config.yaml
model: "image VQ-VAE"
dataset: "stained colorectal tissue patches (NCT-CRC-HE-100K)"
train_examples: 90422
image_size: 48
crop_scale_min: 1
horizontal_flip: true
bottleneck: "vq"
downsampling_factor: 8
encoder_arch: "vit"
encoder_norm: "layernorm"
encoder_norm_position: "pre"
encoder_activation: "reglu"
encoder_mlp_ratio: 3
encoder_head_dim: 16
encoder_fused_qkv: false
encoder_bias: "none"
encoder_qk_norm: false
encoder_parallel_block: false
encoder_inner_norm: false
encoder_drop_path: 0.15
encoder_patch_size: [8, 8]
encoder_conv_stem: false
encoder_layers: 8
encoder_width: 320
encoder_positions: "learned"
loss: "mse"
latent_channels: 8
decoder_norm: "groupnorm"
decoder_activation: "leaky_relu"
decoder_weight_standardization: false
decoder_widths: [64, 128, 192, 256]
decoder_blocks_per_level: 3
decoder_block: "bottleneck"
decoder_dropout: 0.1
decoder_attention: false
decoder_upsampling: "nearest_conv"
codebook_size: 256
init: "small_normal"
residual_init: "none"
optimizer: "muon"
muon_scale: "spectral"
lr: 0.031
momentum: 0.95
nesterov: true
orthogonalizer: "newton_schulz_5"
adamw_lr_other_params: 0.0017
grad_clip: 1.0
ema_decay: 0.999
steps: 6300
batch_size: 256
epochs: 17.8
lr_schedule: "step"
warmup_steps: 310
weight_decay: 0.01
adamw_weight_decay_other_params: 0
Rows from block 2 of the encoder, named by matrix and row number. Rows with one number belong to one neuron. Each number is 128 + 32 x the weight over its row's rms, rounded and kept within 0 to 255. All counts start at 0. After the name is the row's rms in percent of the matrix's.
# gate: MLP gate (encoder.blocks.2.mlp.gate.weight, 960x320), inputs 160-239
# fc1: MLP up (encoder.blocks.2.mlp.fc1.weight, 960x320), inputs 160-239
# fc2: MLP down (encoder.blocks.2.mlp.fc2.weight, 320x960, transposed), outputs 160-239
gate.448 108 [147 134 144 162  96 123 130 108 118 139  98 119 119 187 146 158 183 130 138 126 164 106  94 102 164 128  66  85 189 146  76 103 141 178 154  69 111 118 175 125 160 168 119  97 164 162 100 119 139 131 151  88 137 123 128  64 102  98 141 144 149 154 182 173 130 137  83  87  98 155 104 159 138  93 145  96  78 161  87 173]
fc1.448 109 [ 98 121 159 178 156  84 167 144 121 133  98 124 187 117 103 113 148 104  57 107 154 137 151 187 134 151 140 105 148 124 121 107  78 132 154 126 175 131 169 135  84 138 116 141 138 121  79 125  49  55 145  90 146 133 146 106 128 150  97 133  83 134 135 175 154 158 123  63 128 180 153 139 116 107 107 188 160  89 189 107]
fc2.448 103 [113 171  64  71 129 126 120 128 127 153 146  97  92 159 131 110 137 122 104  79  79  75 117 126 188 145 122  96 147 130  60 205 152  80  90 151  94 147 132  55 158  88 159 115  81 156 140 135 159 204 126  57 141 143 117 123 157 134 102 162  62 116 141 120 128 105  98 156  96 170 107 112 132  82 176  82 113  67  98 147]
gate.449 100 [ 68 137 130 208  96 138 152 132 140 103 156  61 108 152  58  94 100 121  63 112 148  99 101  97 231 189 111  87 127 141 114 145 114 124 143 187  71 177 111 142 134 107 113 140  91 162  85 146 118 184 141  80 143 144 122  77  71 148 115 123 176 128 148 169 105 119 116  88 129 190 127 140 132  69 156  91 117 118 128 123]
fc1.449 086 [ 41 125 129 216 126 127 173 155 175  97 149  61  96 159  82 104 115 125  80 119 125 115  81 116 172 155 104 143 103 136 151 145  94  77 129 215  51 180 125 127 119 116  89 122 138 151  66  93 129 180 125 140 147 141 118  70  61 190 102 111 167 103 156 169  96  92 121  89 149 166 112 146 107  91 202 131  97 151 175 129]
fc2.449 093 [148 115 161 103 150  89 115  80 145  92  97 181 155 125 197 148 125 104 219 112 178  81 121  91  56 130 160 120 116 126 169 113 181  47 121 140 152 128  87 142 112  92 142 151 137 150 178 110 149 118 137 168 175 114 142 169 143  87 146 146  83 126 159 124 120 145  90 160 177 162 172 101 121  73  95  57 158 173 130 121]
gate.450 119 [163 100  67 109  91 135 138  48 144 160 110 122  97 195 127  89 106 122  91 151 158  78 132 107 122  77 143 157 155  88 166 147 158 153 105 107 141 134 155 186  97 127 139 116 118 170 159 178 129 118 127  92 148 160  53 108 135 108 132 110 156 142 126 119 220 164 151 120 112 120  51 135 105 144 142  67 171 106 183 122]
fc1.450 114 [144 162 159 110  88  70 147  93  92  93 101 141 120 126 139 104  97  93 127 154  79 153 148 102  98  82 104 179 124  70 168 117 154  91 133 105  87 135 156 123 120 152 108 169 122 129 102  83 155  95 108 118 142 126  69 118 159 127 122 168 117 126 144 139 163 205 120 122 200 151 103 137 100 187 196  67 130 151 113 128]
fc2.450 117 [148 100 157 158 143 154 178 125 115 158  62  92 163 129 120  99 129 171 141 162  70 120 113  76 143 147 192 116 134  70 121 189 105 155 105 101 151 173  58 156 134 113 176 146 103 104 112 130 143 161 212  98  60 154  73 128 134 181  96  75 164 113 113 106 123 128 132 126  93 169 125 124 115 133 128 186  73 158 145 124]
gate.451 008 [135 126 117 160 108 177  79 210 117 106 110  93 176 182 103 123 125 157 163 139 127 102 121 134  96 180 136 141 145  92 140 202 130 106  87  93  86 211 130  99 166  93 105 119 118  84 117 122 171 196 120  99 146 105 135 188 120  89  86 144 105  90 137 165 185  65 116 102 161 142  82  85  62 136 117  96  73  76 111 129]
fc1.451 008 [ 90 153 123  81 154  94 140  85 183 163 108 185 112 117 181 106 121  99  82 153  77 144 198 162 158 165 101 146  98  61 100  85 109 188 143 152 123  62  96 154 142 158 110 109 122 122 141 125  96 102 126 138 110 137 130 141 178 152 179 169 145 139 116 130 130 223 117 145 119 125 127 120 191  88 105  90 132 142 132 116]
fc2.451 009 [140  97 125 139 117 204  66 166 100  96 116  78 136 184  89 107 208 106  83 104 138 138 128  87 140 118 144 102 146 134 140 114 194  84 111 123 167 109 104 163 123 179  94 185  92 132 183 138  71 143 125 156 122 150 170 174 130 126  61  60  94 157 139 169 149  90 125 128 148 127 159 103  84 111  76  72  78 135  99 161]
gate.452 110 [136 107 103  55 136 209  97 133 155  57 125 133  56 113 104 120 144  97 107 116 129 198 163 106 127 125 112  98 118 123 112 154 125 113 110 147 130 123 179 154 143 130 154 141 139 151  84 134  94 151  92  80 112  78 123 183 122 108 148 187 160  48 138 125 126 151 151 153 126  89 116 123  62 152 130 138 121  80 164  73]
fc1.452 102 [126 148 200 123  77 100 173 204 106  51  97 153  88 134 165 127 175 149 147 166  89 109 147 108 171  81 201 145 144 118 159 150 122 156 114  77 110 102 129 157 103 162 164 154 111 124 120 111 153 114 132 113 156 171 168  66 124 144 152  68 149 146 135 122 124 206 112 148 141 164 129  70 116 158  47 142  81 121  97  81]
fc2.452 097 [118  81 181 120 121 167  96 123 137 131  80 149 113 143 171  87 145 124  93 130 144 109  70  95  92 136 107 134 173 154 161 101 111 135 101 135 120 173 149 131 160 150 102 123 128 136  91 125 145 152 112 164 127  83 143 119 138 150 185 152 132 108  78 221 129 103 125 130  31 136 131 102 104 167  85 119 108 118 167 119]
gate.453 022 [126 138 141 150 109  97 139 118 109 127  82 107 132 117  97 112 170 147 145  94 151 127 120 129 140  60 158 126 116 167 173  83 108 118 151 128  97 135 129 154  85 155 101  84 139 112 112 104 144  84 140 115 147 179  61 175 102 148 109 125 114 119 117 123 154 106 161 128 150 138 137 115 135 135 143 103  99 124 154 102]
fc1.453 025 [106 143  70 146 130 157 130 124  98 108 177 173 118 111 162 128  53  93 105 163 134 129 153 142 134 178 157 102 123  90  75 180 113  68 174 139 157 121 101 112 172 108 175 181 122 113 162 129 123 111 147  63  84  60 148 112 179  58 150 117 113 140 157 133 123 158 128 122  97 140 137 154 118 115 110 138 163  86 122 121]
fc2.453 025 [132 135 137 124 141  79 132  87 139 168 139  58  88 160 140 113 125 113 133  88 112 177 165  87  53  90 191 127 102 127 135 186 110 127  94 109 122 106 144 171 108 140  98 114 135 139 104 151 117 172 126 127  84 154 122 139 124 132 131 113 171 113  59 125 152 148 176 167 121 126 108 115  98 137 111 123  69 169 109  89]
gate.454 096 [152 130 136 192 106  94 172  52  99 120  75  69 154  76 166 121 241  85  89 103 156  53 138 136 115 110 123 157  44 108 114  90 164  95  86 216 127 141  92 126 111 118 196 122 144 129 139 201 170 110 182 156 200 107  89 121 146 110 137 171 141 114 140 139  93 103 171 138  98 144 104 144  66 111 153 116  80 145 141 174]
fc1.454 103 [110 143 139 198 125 135 168 102 113 148  64  75 135  23 217  62 200 124 112 101 129 100  93 129 132 129 116 166 135 160 128  98 115 129 166 146 165 124 129 181 159 114 184 124 143 157 153 156  84  74 172 110 148 112 122  95 151 154 122 106  99  76 152 186 116 145 118  94  75 188 103 120 106 128  67 160 126  98 122 138]
fc2.454 095 [137 122 116 148 170 167 110 135 149 113 159 162 107 150 123 158 120 120 166  87 108 156 173 122  90 146 128 105 134 158 118 165 130 128  90 116 114 133 115 128  78 180 100 164 142  93 194 161 173 166  58 120  68 109 111 154 118 112  93  86 126 144 163  93 103  63 135 119 143 122 105 112 137 109  27  64 171 102 168 170]
gate.455 123 [116  72  64 143 104  94 105 115 138 135  82  95 179 124 153 123  94 108  58 126  42 147 141 133 113 160 104 109 142 104 106 146 100  65  86 115 122 137 101 107 132 173 124 169 155 134 137 104 148 113  97 168 130 164 130 125  97 154 136 140 105 124 114 115 136  85 138 176 122 122 151  83  77 188 116 135 148 131 109 206]
fc1.455 116 [128 145 134 125 146 141  84  86 128 119 143 107 127  92  95 123 114  90  67 113 126 100 137 187  86 142  75 102 144 135 142 127 115 123 123 151 109 163 124 149 132 187 130 125 160 114 113 124 137 134 105 115 114 180 160 120 122 182 110 122  82  84 117  91 155 151 144 110 139 153 207  98  81 196 119 161 102 154 106 145]
fc2.455 119 [147 147 101 154 179 126 139 123 166 128 113 156  89 177 127 199 171 117 158 140 124 105 175 190  90 137 143 105 175  74 134 167 149 139 123 133 107 120  84  99 149  82 148 163 118 112  96  68  80 116 103  66 146 138 153 167 180 108 176 144 153 122 135 129 128  65 103 156 135  76  71 154 136 145  85 188 107 182 103 114]
gate.456 085 [114 136 133 110 102  96 137 141 147 131  98 136 154 140 134 133 138  85  98 178 163  68 166 109  99  99 153  88  93  73 139 160  98  97 112 104 123 136  76 177 132  96 159 140 132 191  98  77 106 103 185 145 171 135 171 147 143 148 104 134  86 125  64 108 173 129 134 137 141 148  88  90 125 142 167  83 112 113 132 126]
fc1.456 087 [130 155  96 119 160 107 205 161 122 130  89 140 101 125 141 123 137 155 174 131  75 113  90  74  57 153 152 172 110 115  98 107 183  55 134 151 118 111  92 121 130 125 169  88 107 110 107 128 110 114 105 116 157 153 137  95 152 146 150 159 144 132 122 132 143 159 201 132  44 159 131 168 124  77 141 130 139 154 200 127]
fc2.456 082 [124 135 145 149  91  80 121 166  87 128 130  94 135 145 158 143  91 120 130  97 165 120 149 158 162 124 132  94 101 131 102  79  90 136 170 108 130 129 183 135  93 135 144 132 116 126 159  89  56  80  93 114 109  99 191 142 121  95  95 148  91  91 107 136  85 128 117 199 166 141 162 102 157 149  88 104  92 144 114 121]
gate.457 022 [143 142  81 156 118 111 154 145 141 188 171 162 132 182 181  67 110 149 148 170 146 165 134 108 128 102 198 158 179 167  84 180 173 117 126 120 175 148 163  94  84  58 148 129 158 208 111 173 190 108 108 117 176 112 155 165 130 104  86 111 128 136 182 101 137 163  52 137 156  85 148 119 117 101 138 105 149 159 107 148]
fc1.457 025 [104 121 149 124 125 121 112  90 156 159 123 197 192 157 145  73 116 158 122 123  74 162 122 120 117  91 204 131 150 182 131 188 125 154 126 168  76 100 132  96 137  50 141  92 127  79 118 186 146  96 116 174 125 109 113 156 150 137  63  75 140 102 142  90 128 136  50 156 133  73 140 171 123 114 195 117 132 168 121  97]
fc2.457 022 [142 132  93 160 126 146 114 189  94 124 110 105 200 131 104 177 141 161  90 112 160 148 104 120 157 185  79 104 126  95 157 124 117  72  74 129 128 192 151 107  66 150 152 106  94 150  60  95 132 139 110  58 160 151 116 123  87 156 170 187  53 169 138 145 118 166 150 112 110 132  62 120 137 165  80 163 115  72 126 132]
gate.458 117 [117  86 132 193 102 152 195  87 106 105 114 166 106 105 169 150 126 141 154 157  88 168 137 108 132 135 122  84 126  94 116 145 126 138  96  52 120 112 101 133 130  84 147 109  74 159 150 119 159 123 168 174 117 153  48 153 162  96 137  47 166 111 139 148 117 151 110  89 108 116 143 108 175 158 122  65 123  65 110 152]
fc1.458 116 [104 144 165  58 185 135  59 135  85 141 174 141 170 213 128 152 102 147 122 117 151 110 141 154  64 114 161 124 134 172 139 161 130 172 146 138 163 151 144 154 141 208  77 152 155 101 100 153 130 170 116 174 159 115 152 108 112 117 152 140  80 105 133 131 101 149 144 121 137 117  58  47 138 115 120 184 175 133 156 139]
fc2.458 116 [113 112  63 146  57  75 130 180  97 108 136 161  94  86  93 110 158 119  93 108  85 124 131 117 130 161 107 149 142 128 152 104  64 141  86  92 100  85 171 118 166 120 126  94 102 103  75 132 145 177 171 121 138 178 141  67 167 122 123  75 110 164 136 204 183 101 155 167 155 103 155 151 127 155 185 115  69 128 104 148]
gate.459 129 [198 144 137 106  86 131 146 142 156  81  92 111 114 145 146 186 132 143 145 103  34 113 120 111 126 170 138  77  91 126 152  60 126 133 137 156  68 132  92  79 168  71 160 110 119 122 121 177  68 119 181 168 124 117 105 119 150 157 155 102 130 194 110 118 174 112 103 164 122 112 120 133 122  92  97 122 195  65 149 114]
fc1.459 122 [198 159 104 115 119 168 217  61 162 164  89  90 119 174 116 144 136  91 140 115 111 150 127 177  91 170 169  84 163 128  96 136 115 101 185 182 100  86 154 140 114 184 194 133 103 151 128 121  89 104 120  94 136  90 137 104 165 130  69  91  96 114 138  59 167 149 160 162  58 160  87 111 133  80  68 142 162 124 157  93]
fc2.459 123 [ 81 107 109 154 124 140 108 102 141 138 168 179 141 120 145  90 168 128 114 151 151 110  83 110 197 136 159 169  77 149 133 163 113 118  87  99 144 137 113 136 164 117 119 100 133 125 150 155 144 152 168 113 124 108  90 161 137 134 102 177 141 156  92 202  99 156  91 116 126 136 122 156 132 138 153  99 115 154  97 181]
gate.460 012 [180  67 159 199 118 171  88 155 103 170 117 117 144 128 136  98 120 122  80  97 131 106 134 118 102 142 163 190 141 185 165  94 106 175 156 113 121 112 129 113 117 132 165 141 116 127 180 168 110 145 230 155 149 112 155 100  59 155 123  69  80  88 198  80  56 169 136 152 100 102 172 159  50 121 107 112 107 130 149 128]
fc1.460 014 [155 127 146 182 121 172  93  96 179 130 135 149 198 102 170 111  56  94  77 118  51  99 184 123 112 167 152 131 148 129 159 139 142 113 150 128 200  83 158  85  58 124 115 118 121 140 138 175  89 119 189  94 189 138 113 126  65 157 195  99 155  79 127  99 100 118 134 146 155 135 108 149  46 186 156 106 177  92  62 120]
fc2.460 017 [104 104  71 149 107 188 125 156 129 119  74  74  80 154 156 108 118 152 100 103 206 153 163 167 161 107 114 138 140 132 153 108  94 140 150 173 105 144 156 132 135 174 151 162  71  99 103 110 179 179 137 141  92 176  81 150 119 109 133  41 120 121 138 115 163 132 102 197 111 177  85 180 173 208  96 123 143 138 143 136]
gate.461 113 [111 105  91 133  94 122 158  94 143 115  81 105 135 100 104 139  47  59 148 180 174  74 197  74 169 143 144  90 132 114 162 133 161  89  97 156  87 120 111  86 165 161 144 135 160 115 179  78  93 109 129 137 109 121 109 159 150 112 103 135 107 120 130 158 109 200  86 160  56 121 176 160 151  84  92 151 152 122  30 107]
fc1.461 115 [174 191 163 148 134 118 124 163 102 124  86 125  82 152 132  81 147 200 142 173 159 110 143 137 111  77 134 146 218  86 100  93 155 118 152 110 168 147  83 186 135 131 136 157  57  98 157 117 112 118 108 164 148 169 139 119  82 149 110 168 139  60 154  95 166  93 131  98 131  72  80  95 135 100 104  78 144 137 111 122]
fc2.461 107 [116 101 129 135 141 110 163 100 139 118 144 165 124 106  91 146 161  97 125  93 122 146 212  72 141 176 136  87 170 130 191 121 112 114  72 105 146 143 102 146  79  60 105 109 105 157 139  91 162 104 139 143 150 134  95 157 118  96 174 165 188 201 133 169 106  93  90 153 156 153 114 150 129 108 126 177  71 146 128 121]
gate.462 146 [101 111  83 110 127 192 105 106 132  99 153 127  83 159  91 112 169  56  93 151 138  94 105  86 131 112 122 111 142  74 132 182 137 142 118 109 156 113 113 156 134  70 118 211 122 134 107 115 148 145 136 127 156 149 129 121 100  78 174  97 110 147 163 112 102 129  99 142 109 106  95 149 122 102  74 115 106 147 148 100]
fc1.462 146 [ 81 121 114  95 107 119 126  89  91  57  93 154  94 103  75 129 150  71 118  97 189 104  78 136 187  92 156 109 175 100 165  90 121 188  89 132 129 121 130 116 154  99  66 183 131 157  99 151 156 150 153 122 139 127 137 117 139  93 109 140 146 128 134 162 111  97  88 147 132  91 155 142 127 103 173 124 124 133 139 112]
fc2.462 151 [137 107 108 125 156  88 150 128 187 147 105 133 161 130 124 152  89 149  58 108 121 166 100 173 107 166 128 152 136 132 129 145 157  92 171  93 108 109 110 171 172 197 149  55 104  71 159 123 137 124  88 209 151 112 115  99 144 150 156  79 126 131 148  65 154 186 128 153 142 128 121 163 145 124 138 109 111 136 153 135]
gate.463 134 [144  70 133 175 118  51  95  84 166  89 135  95 105 124 121 137 128 136  93 152 157 136  88  69 119  74 103 143 114  73 129 130 159 133 154  75 173 120 180 129 158 167 116 105 106  99 153  82 147 101  94 122 106 152  82 133 184 137 154 124 110 148 105 132 142 121 155 140 183 112 102 125 163  52  77  84 179 114 145 131]
fc1.463 128 [ 96 157 140 102 144 110 136 149 102 129  88 154 163  88 118 126 146 113  82  94 134 149 126 102 169 122 128  94 116 183  92 121 161  85 144 167 144  83 130 111 113  88 153 152 115 139 144 142 152  67 120 181  43 186 183  90  81  96 146 175 143 165 108 122 113 115 172 107 135 131 229  77 110  92 173  68 136 154 123 163]
fc2.463 126 [164 118 118 107 148  83 126 126 197 143 157 107 124 120  86  96 148 210 135 144 161 187 148 118 161 131  59 181 133  81 146 167  84 167 118 107 127 125 160 157  78 171 137 129 116  77 115 143 135 115  82 109 130 116 146 121 180 109  50 114 120 141 108 105 115 142 127 179 157 148  57 134 103 109  79  91  76 104 149 139]
gate.464 122 [118 145 107 127 143 146 156 136 112 164 124 109 103 150  89 146 141 193 148  96 154 160 135 161 122 123  37  52 129 143 106  78 109 127 161 112 157 137 199 137 131 159 199 108 111 137  86 116 183 134 141  99  82 110 121 142 114 157  62 165 128 149 151  50 146 183  88  55 123 101 121 119 151 126 112 131 121 138 125  97]
fc1.464 122 [ 93 155 139  90 166  75 107 150 176  93 116 122 101 102  94 136 171 131 162 140 137 134 169 160 130 174 115 161 147  69 162 143 133 123 104 203 125 107 156 138 101  59  99 150 141 106  92  87  95 158 170 154  81  98  76  98 104 130 171  73 158 109  99 100 112 158 127 123 125 107 161 129 150  75 153 136 137 118  60 141]
fc2.464 121 [126 120 195  96  93 103 154 125  86 122 148 114  75 122 142 114  66 127 101  96  88 127 142 109 130  83 147 153 106 114 142  78 121 115 105 142 127 102 147 174 209 195 131 159 155 133 154 113 162 138 155  95 166  99 134 120 183 125 136 151 152 188 132 119 128 125 145 111 139 125 160 145 215 117 120 103 163 144 134  89]
gate.465 148 [153 117 133 102 125  86  93 128 123 151 140 143 156 136 160 189  69  99  78 141 133 171 155 105 166  94 112 175  83 130 109 158  82  55 153 148 161 204 168 212  95 131  88  95 113 127 121 103 127 105 121 155 121 150 112 130 112 137 168  94  77 162 149 108 142 138 133 143 119 134 154  86 134 117 142 166 174 122 146 113]
fc1.465 148 [ 96 176 154 125 133 166 148 112 143  96 117 103 129 138 131  58 185 107 144 148 129 140 104 159 119 127  71  82 154  71 140 120 139 146  66  82 146  90  40 101 131 124 197 163 192  93 162 169 142 113 179 153  76  99 127 127 165 121  73 193 146  92  49 157  78 137 114 127 141 135 113 157 114 163 134  59 122 111 107 107]
fc2.465 141 [155 150 161 149 168 149 171 131 115 164 125 114 154 128 122 130 169 198 153 159 145 110 132  91  94 146 165 163 174 115  82 132 137 205 141  97 145  50 138 116 172 213 112 170  72  91 169  82 128 133  79 162 117  87 134 154 151 104  60 108  83 122  97 138 124 179  96 126 125 123 115 159  89 181  93 131 156 126 142 108]
gate.466 081 [108 124 123 168  73 133 136 161 140  77 143 164 158 162 124 134 178  72 143 149 117 135  97 184 140 127 191 158  97 162  82 117  84  85 101  96  80 172 118  75 108 136 153  94 162 111 140 124 158 119 115 120 123 136  87 106 162 116 113 131 112  88 115 164 136 216 106 159 167 109 102 165 151 154 178 145 128 102 139 109]
fc1.466 080 [141 156 126  96 158 119 155  91 179 160 117 100  81 161 165 155 107 144 108 127 160 124 190 118  72 111 103 151 130  79 130  62 201 228 115 154 153 106 126 174 131 112  89 140 120 181  92 154  85 143 142 119 138 144 172 141  78 133 107 129 116 135  71  72 131  82 160  80 116 128 145  54 122 122 107  88 152 163 107 150]
fc2.466 084 [153  93 206 129 156 144  92 109  98  68 124  76 133 143 168  76 132 123 168 176 114 104 175 131  84 126 164  99  94 153 109 113  78  90 181 159 122 105 147 150 127 104 144 178 108  96 167 175 145 123 179 184 157 112 123 112 141 113 126 131 172  89 179 143 148 140 110 157 127 121 140 214 145 175 188 153 120  79 155  89]
gate.467 036 [ 64 200  88 144 143 143  83 105 122  94 120 145 167 146 206 126 126 147 172 100 143 112 144 160 122 223 132 125 154 113 153 149  98 168 106 132 119  94 176 164 159  89  87 133 119 148 163 115 189 139 118  91 141  72 170 124 105 108 146 149 131 136 167 151  85 157 148 144 191 125 130 136 121 107 137  84  78 134 150 112]
fc1.467 040 [114  79 117 164 192 105 143 119 117 129 125 161 110 135 139  99 119  97 128 124 130  87 148 132 106  91 129 126 126 159  60 131 178 108 113 142 169 156 124  73 170 143 157  88 136 152 113 139  91 110 113  88  57 158 120  97 125 120 147  66 170 138  80 121 134 105 123 153  65 104 141  92 162 160 116 108 176  80 115 137]
fc2.467 037 [117 116 127 150  72  86 182 132 117 130  74 144 156 136 140 112  64 124 118  90  61  79 147 162 132 132 100 133 103  95 118 122 101 186 153 129 117 108  65 160 140 134 141  87  65 148 129 112 165 118 123 114  88 148 160 145 118 151 129 198 136 118 175 171 123 125 123 123 174 130 146 187 107 127 132 106 151 173 142 124]
gate.468 042 [150 186 154 128  64  50 173 120 118 143 152  80 128 156 145 112 162 117 119 186 106 202 126 134 148  86 150 197 130 113 166  90  87 111  97 118  89 136 165 125 143 103  92 128  85 105 126  75 128 156 121 135 115 116 100 112 185 156 177 167  85 142 162  95  82 147 124 144 120  92 110 144 122  98 124 141 138 131  98  75]
fc1.468 050 [ 93 120  95 140 172 119 106 125 142 153 166 138 170 155 155 120 109 181 114 103 143 153  91 179 132 116  92 122 102 149 108 130 136 139 153 148 115 135 163 126  96 127  90 123 105 141 116 115 100 162 142 125 117 143 183 127 106 200 106 142  91 157 155 113 114  96 124 110 125 134 118  84 114  99 191 116 167 128 161 145]
fc2.468 046 [134 126  87 181 115 144 111 164 162 135  79 144 105 177 162 142  82 135  97 182 172 125 132 100 126  80 134  83 119 141 151  92 140  64  93  96 190 161 149 111  63 173 134 140 150 114  94 135 158 100 151 142 158 112 118 157  92  78 117 101  85 122  82 108 173 184 122 122 151 154 144 142  69 105 104 135 114  63 173  95]
gate.469 126 [231 165 113 161 138 131 109 107 120 213 155 143 135 157 107 161 142  79 136 137 109 109 105 166 121 134 102 120 100 109  66 112 156 130  59 156 132 137 115 132 132 123 126  97 110 128 160 100 127 130 169  84  93  94  77 118 141  85 163 122 102  58 108 125  85 140 142 133 127 136 122 179 146 107 211 135  89 162  79 149]
fc1.469 116 [148  99 120 106 129 194 128 146 106 154 134 135 131 127 130 128 104 154 160 186 138 190  64 126 157 120 103  54 106 141 118 130 124  46  62 179 124 114 178  84 151  70  83  68  96  83 196 179 114 167 109 106 125 135 153 180 128 139 116 129 178 127 129 158 193 109 139 102 107  95 144 139  79  98 110 119 117 116 107  83]
fc2.469 110 [134 133 129  83 123  82  54 183 121 162 121 106 169 144 121 185 105 133 117 204 115 123 149  93 152 135 116  98 164 189 121 110 128 129 124 114 115 197 156 119 182  92 123 125 126 120 118 142 117 153 122 111 182 153 111  88 104  44 115  97 160 148 149 161  65 133 145  39 152 134 135 137 123 159 159 131 106 187 189  98]
gate.470 123 [122  90 124 111  97 130 139 152 113 127 117 181 165 134 124 115 184 122 193 160  99  69 153 187  88 115 137 103  86 140 100 102 121 115  98 124 154 134 207 106 137  85 153 119 113 127 128  82 111 124  73 159 173 114 135 139  89 106 118 115 114 168  93  49 105 149  70 102  79 148 209 173 129  65 122  77 129 120 104 144]
fc1.470 125 [187 147 158 133 158 120  98 120 107 145 160 164 148 122 109 123 105  99 102 112  94  95 152 111 168  69 112 143 107  86 149 118 179 160 148 151 110  94 144 180 149  93 162 157 129 161 124 125 165 124 113 125  97  97 100  90  94 119 141 104  95 148 135 110 126 111 134 161 119 136 150 148 109 113 146 155  91  78 148 133]
fc2.470 124 [142  92 159 148 155 164 214 165 182 177 114 110 108 184 162 134 126  82  97 141 113 125  91 132 121 124 141 147  64 119 119 138 157 136 139  94 140 170 136 115 155 158 149 153 142 105 100 133  85  63 168 196  84 117 121 155 177 194 167 148 128 105 132 132  95 131 176 126 138 158  72 180 135 123 131 126 120  78 157 129]
gate.471 127 [114 141 114 129 175 122 125  65 175 100 157  72 154  97 135  69 137 148 159 148 114 170 132 180 112 127 132 122 105  98 144 132 198 106  59 192 130 142 201 115  79 102 205 145 177 185 118 115 100  73 110 149 194 143 126 138 113 129 114  79 106  78 117 151 124 121 167 162 127 129 131 114  94  98 143  98 101 111  57 196]
fc1.471 133 [116 140  54 149 139  77 106 182 108  84  86 119 158  92 113 138 131 211 122 121 110 123 148 132 125 178 122 116 147 159 146 141 107 101  91 144  56 115 177 137 105 111 145 162  97 121 173 166 120 102 121 167 127 145 163 105 168 172 188 145 108 109 190 111  77 150 128 189 104 103 123 122 140 133 178 113 137 180  96 118]
fc2.471 136 [101 152 135 178 116 132 165 114  84 100 112 155 120 114 134 216 174 103 113 107 101  94 121 127 130 142 101 121 124 158 134  67 128 138 123 119 136 107 142 111 129 124  78 166  88 142 100 157 168 113 150 117 114 144 148 123 118 112  68 114 135  84 152 161 111 117 109 153 149 108 144 162  87 161 166 193 114  55 113 102]
gate.472 106 [106 144 158 156 194 159 125  65 130  61  91  49 119 138 119 155  50 136 130 113 120 107 133 120 180 172  37 141 155 139 154 113 132  98 100 135 110 135 155 175 205  38 152  88 144 166 182 144  68 130 187 159 107 179 136 106 149 102 109 110 108 139 157 170  58 131  78 125 172 108 101 148 111 157 147 146 153  92 155 138]
fc1.472 101 [131 138 132 109 105 182  84 143 115 132  88  93 150 142 166  56 156 106  95 175 134  70 170  81 126 152  95  77 168 186  79 122 138 185 104 134 140 202  85 141 179  58  62 130  84 109  63  50 128 113 155 167 170  93 116 127 134 139 107 119 166 164 104 124 112 109  86 132 193 113 108 119 166 167 113 132 131 154 137 124]
fc2.472 101 [130 123 110 139 150 152 121 154  94 186 181 149 117 110 106 223 124 149 142 105 145 149  76 113 125  78 131 175 140 117 107 124 107 104 143 126 147  42 203  93 103 138 135 112  97 176 196 137  99 114 140 107  95  97 141 193 120  95 142 122 105 125 149 160 161 146 173 151  79 128 116  95 136 149 144 137 106 148  65 127]
gate.473 022 [184 107 108 161 111 163 142 144  94 137 102 148 137 139 142 166 145 132 198  97 125 148 171 137 148 106 144 123 134 183 171 101 119 123 204 140 173 113  71 108 141 117 150 177 143 105 117 160 126 146 195 133 145 223 117 133 126 154 127  98 124 132 147 153 193 144 125 127 126 120 118 122 117  94 134  87 123 162 107 185]
fc1.473 021 [135  90 146 120  87 120 146 173  89 156  82 112 134  86 107 157 149 170 163 135 123 157 155 198 175 123  75  99 120 132 110  41 108 168 157 134 157 150 122 113 139  90 114 131 123  82  79 156 168 138 130  98 133 167 166 171  64 156  55 146  90 144 150 149 119 123 154  81 152  46 116  79  84 156  61 151  77 141 101 177]
fc2.473 026 [136 141 176 144 109 180 114  92 141 143  65  62  71 140 129  74 146 110 135 109 115 148 106 127 139 107 193 107 171 154 129 131  96 160 167 131 135  74  68 129  95  70 172 105 124 182 149  45 192 130 152  80  88 153 142  59 115 145 203  95 144  61 171  99 167 210 119  93 136 170 177 175 140 129 107 124 130 101 117 156]
gate.474 094 [150 147 154 149 149 182 178 118 152 114  93 114  78 142 136 108 108 166  85 223 129  86 110 103 117 110 134 147  98 115 147 110  94  99  99  99  75  93  66  73 163 145 140 150  99 169 186 178 109  88 177 110 146 144  71  82 140 122  96 153  76 108 174 194 116 133 137 117 162 120 106 116  67 141 136 112 134 127  92 155]
fc1.474 085 [135  81 119 138 146 163 163 135 154 141  86 160 152 174 108 151 137 146 165 204 195  82 117 106 191 128 157 133 140  93 131 134 117 101  49 126  52 140  58  84 203 110 146 102 145 123 133 116 118 119 121 107 125 166 112  93 143  97  97 150 140 173 125  94 114 142 186  98  94 146 152 142 131 157  86 131 130 105 126 165]
fc2.474 083 [133 142 150 139 116  78 127 123 121 147 112 103 173 175 133 159 201  90 106 151 130 109 152 100 138 121  59  98  98 122  84  99 124 103 190 124 162 148 177 122 133  65  61 150  86  82 150  88 120 113  69 163 120  90  98 162 127  85 133 101 134 158 133 130 154 146 104 133 111  81 122 113  96 113 150 123 134 100 158  65]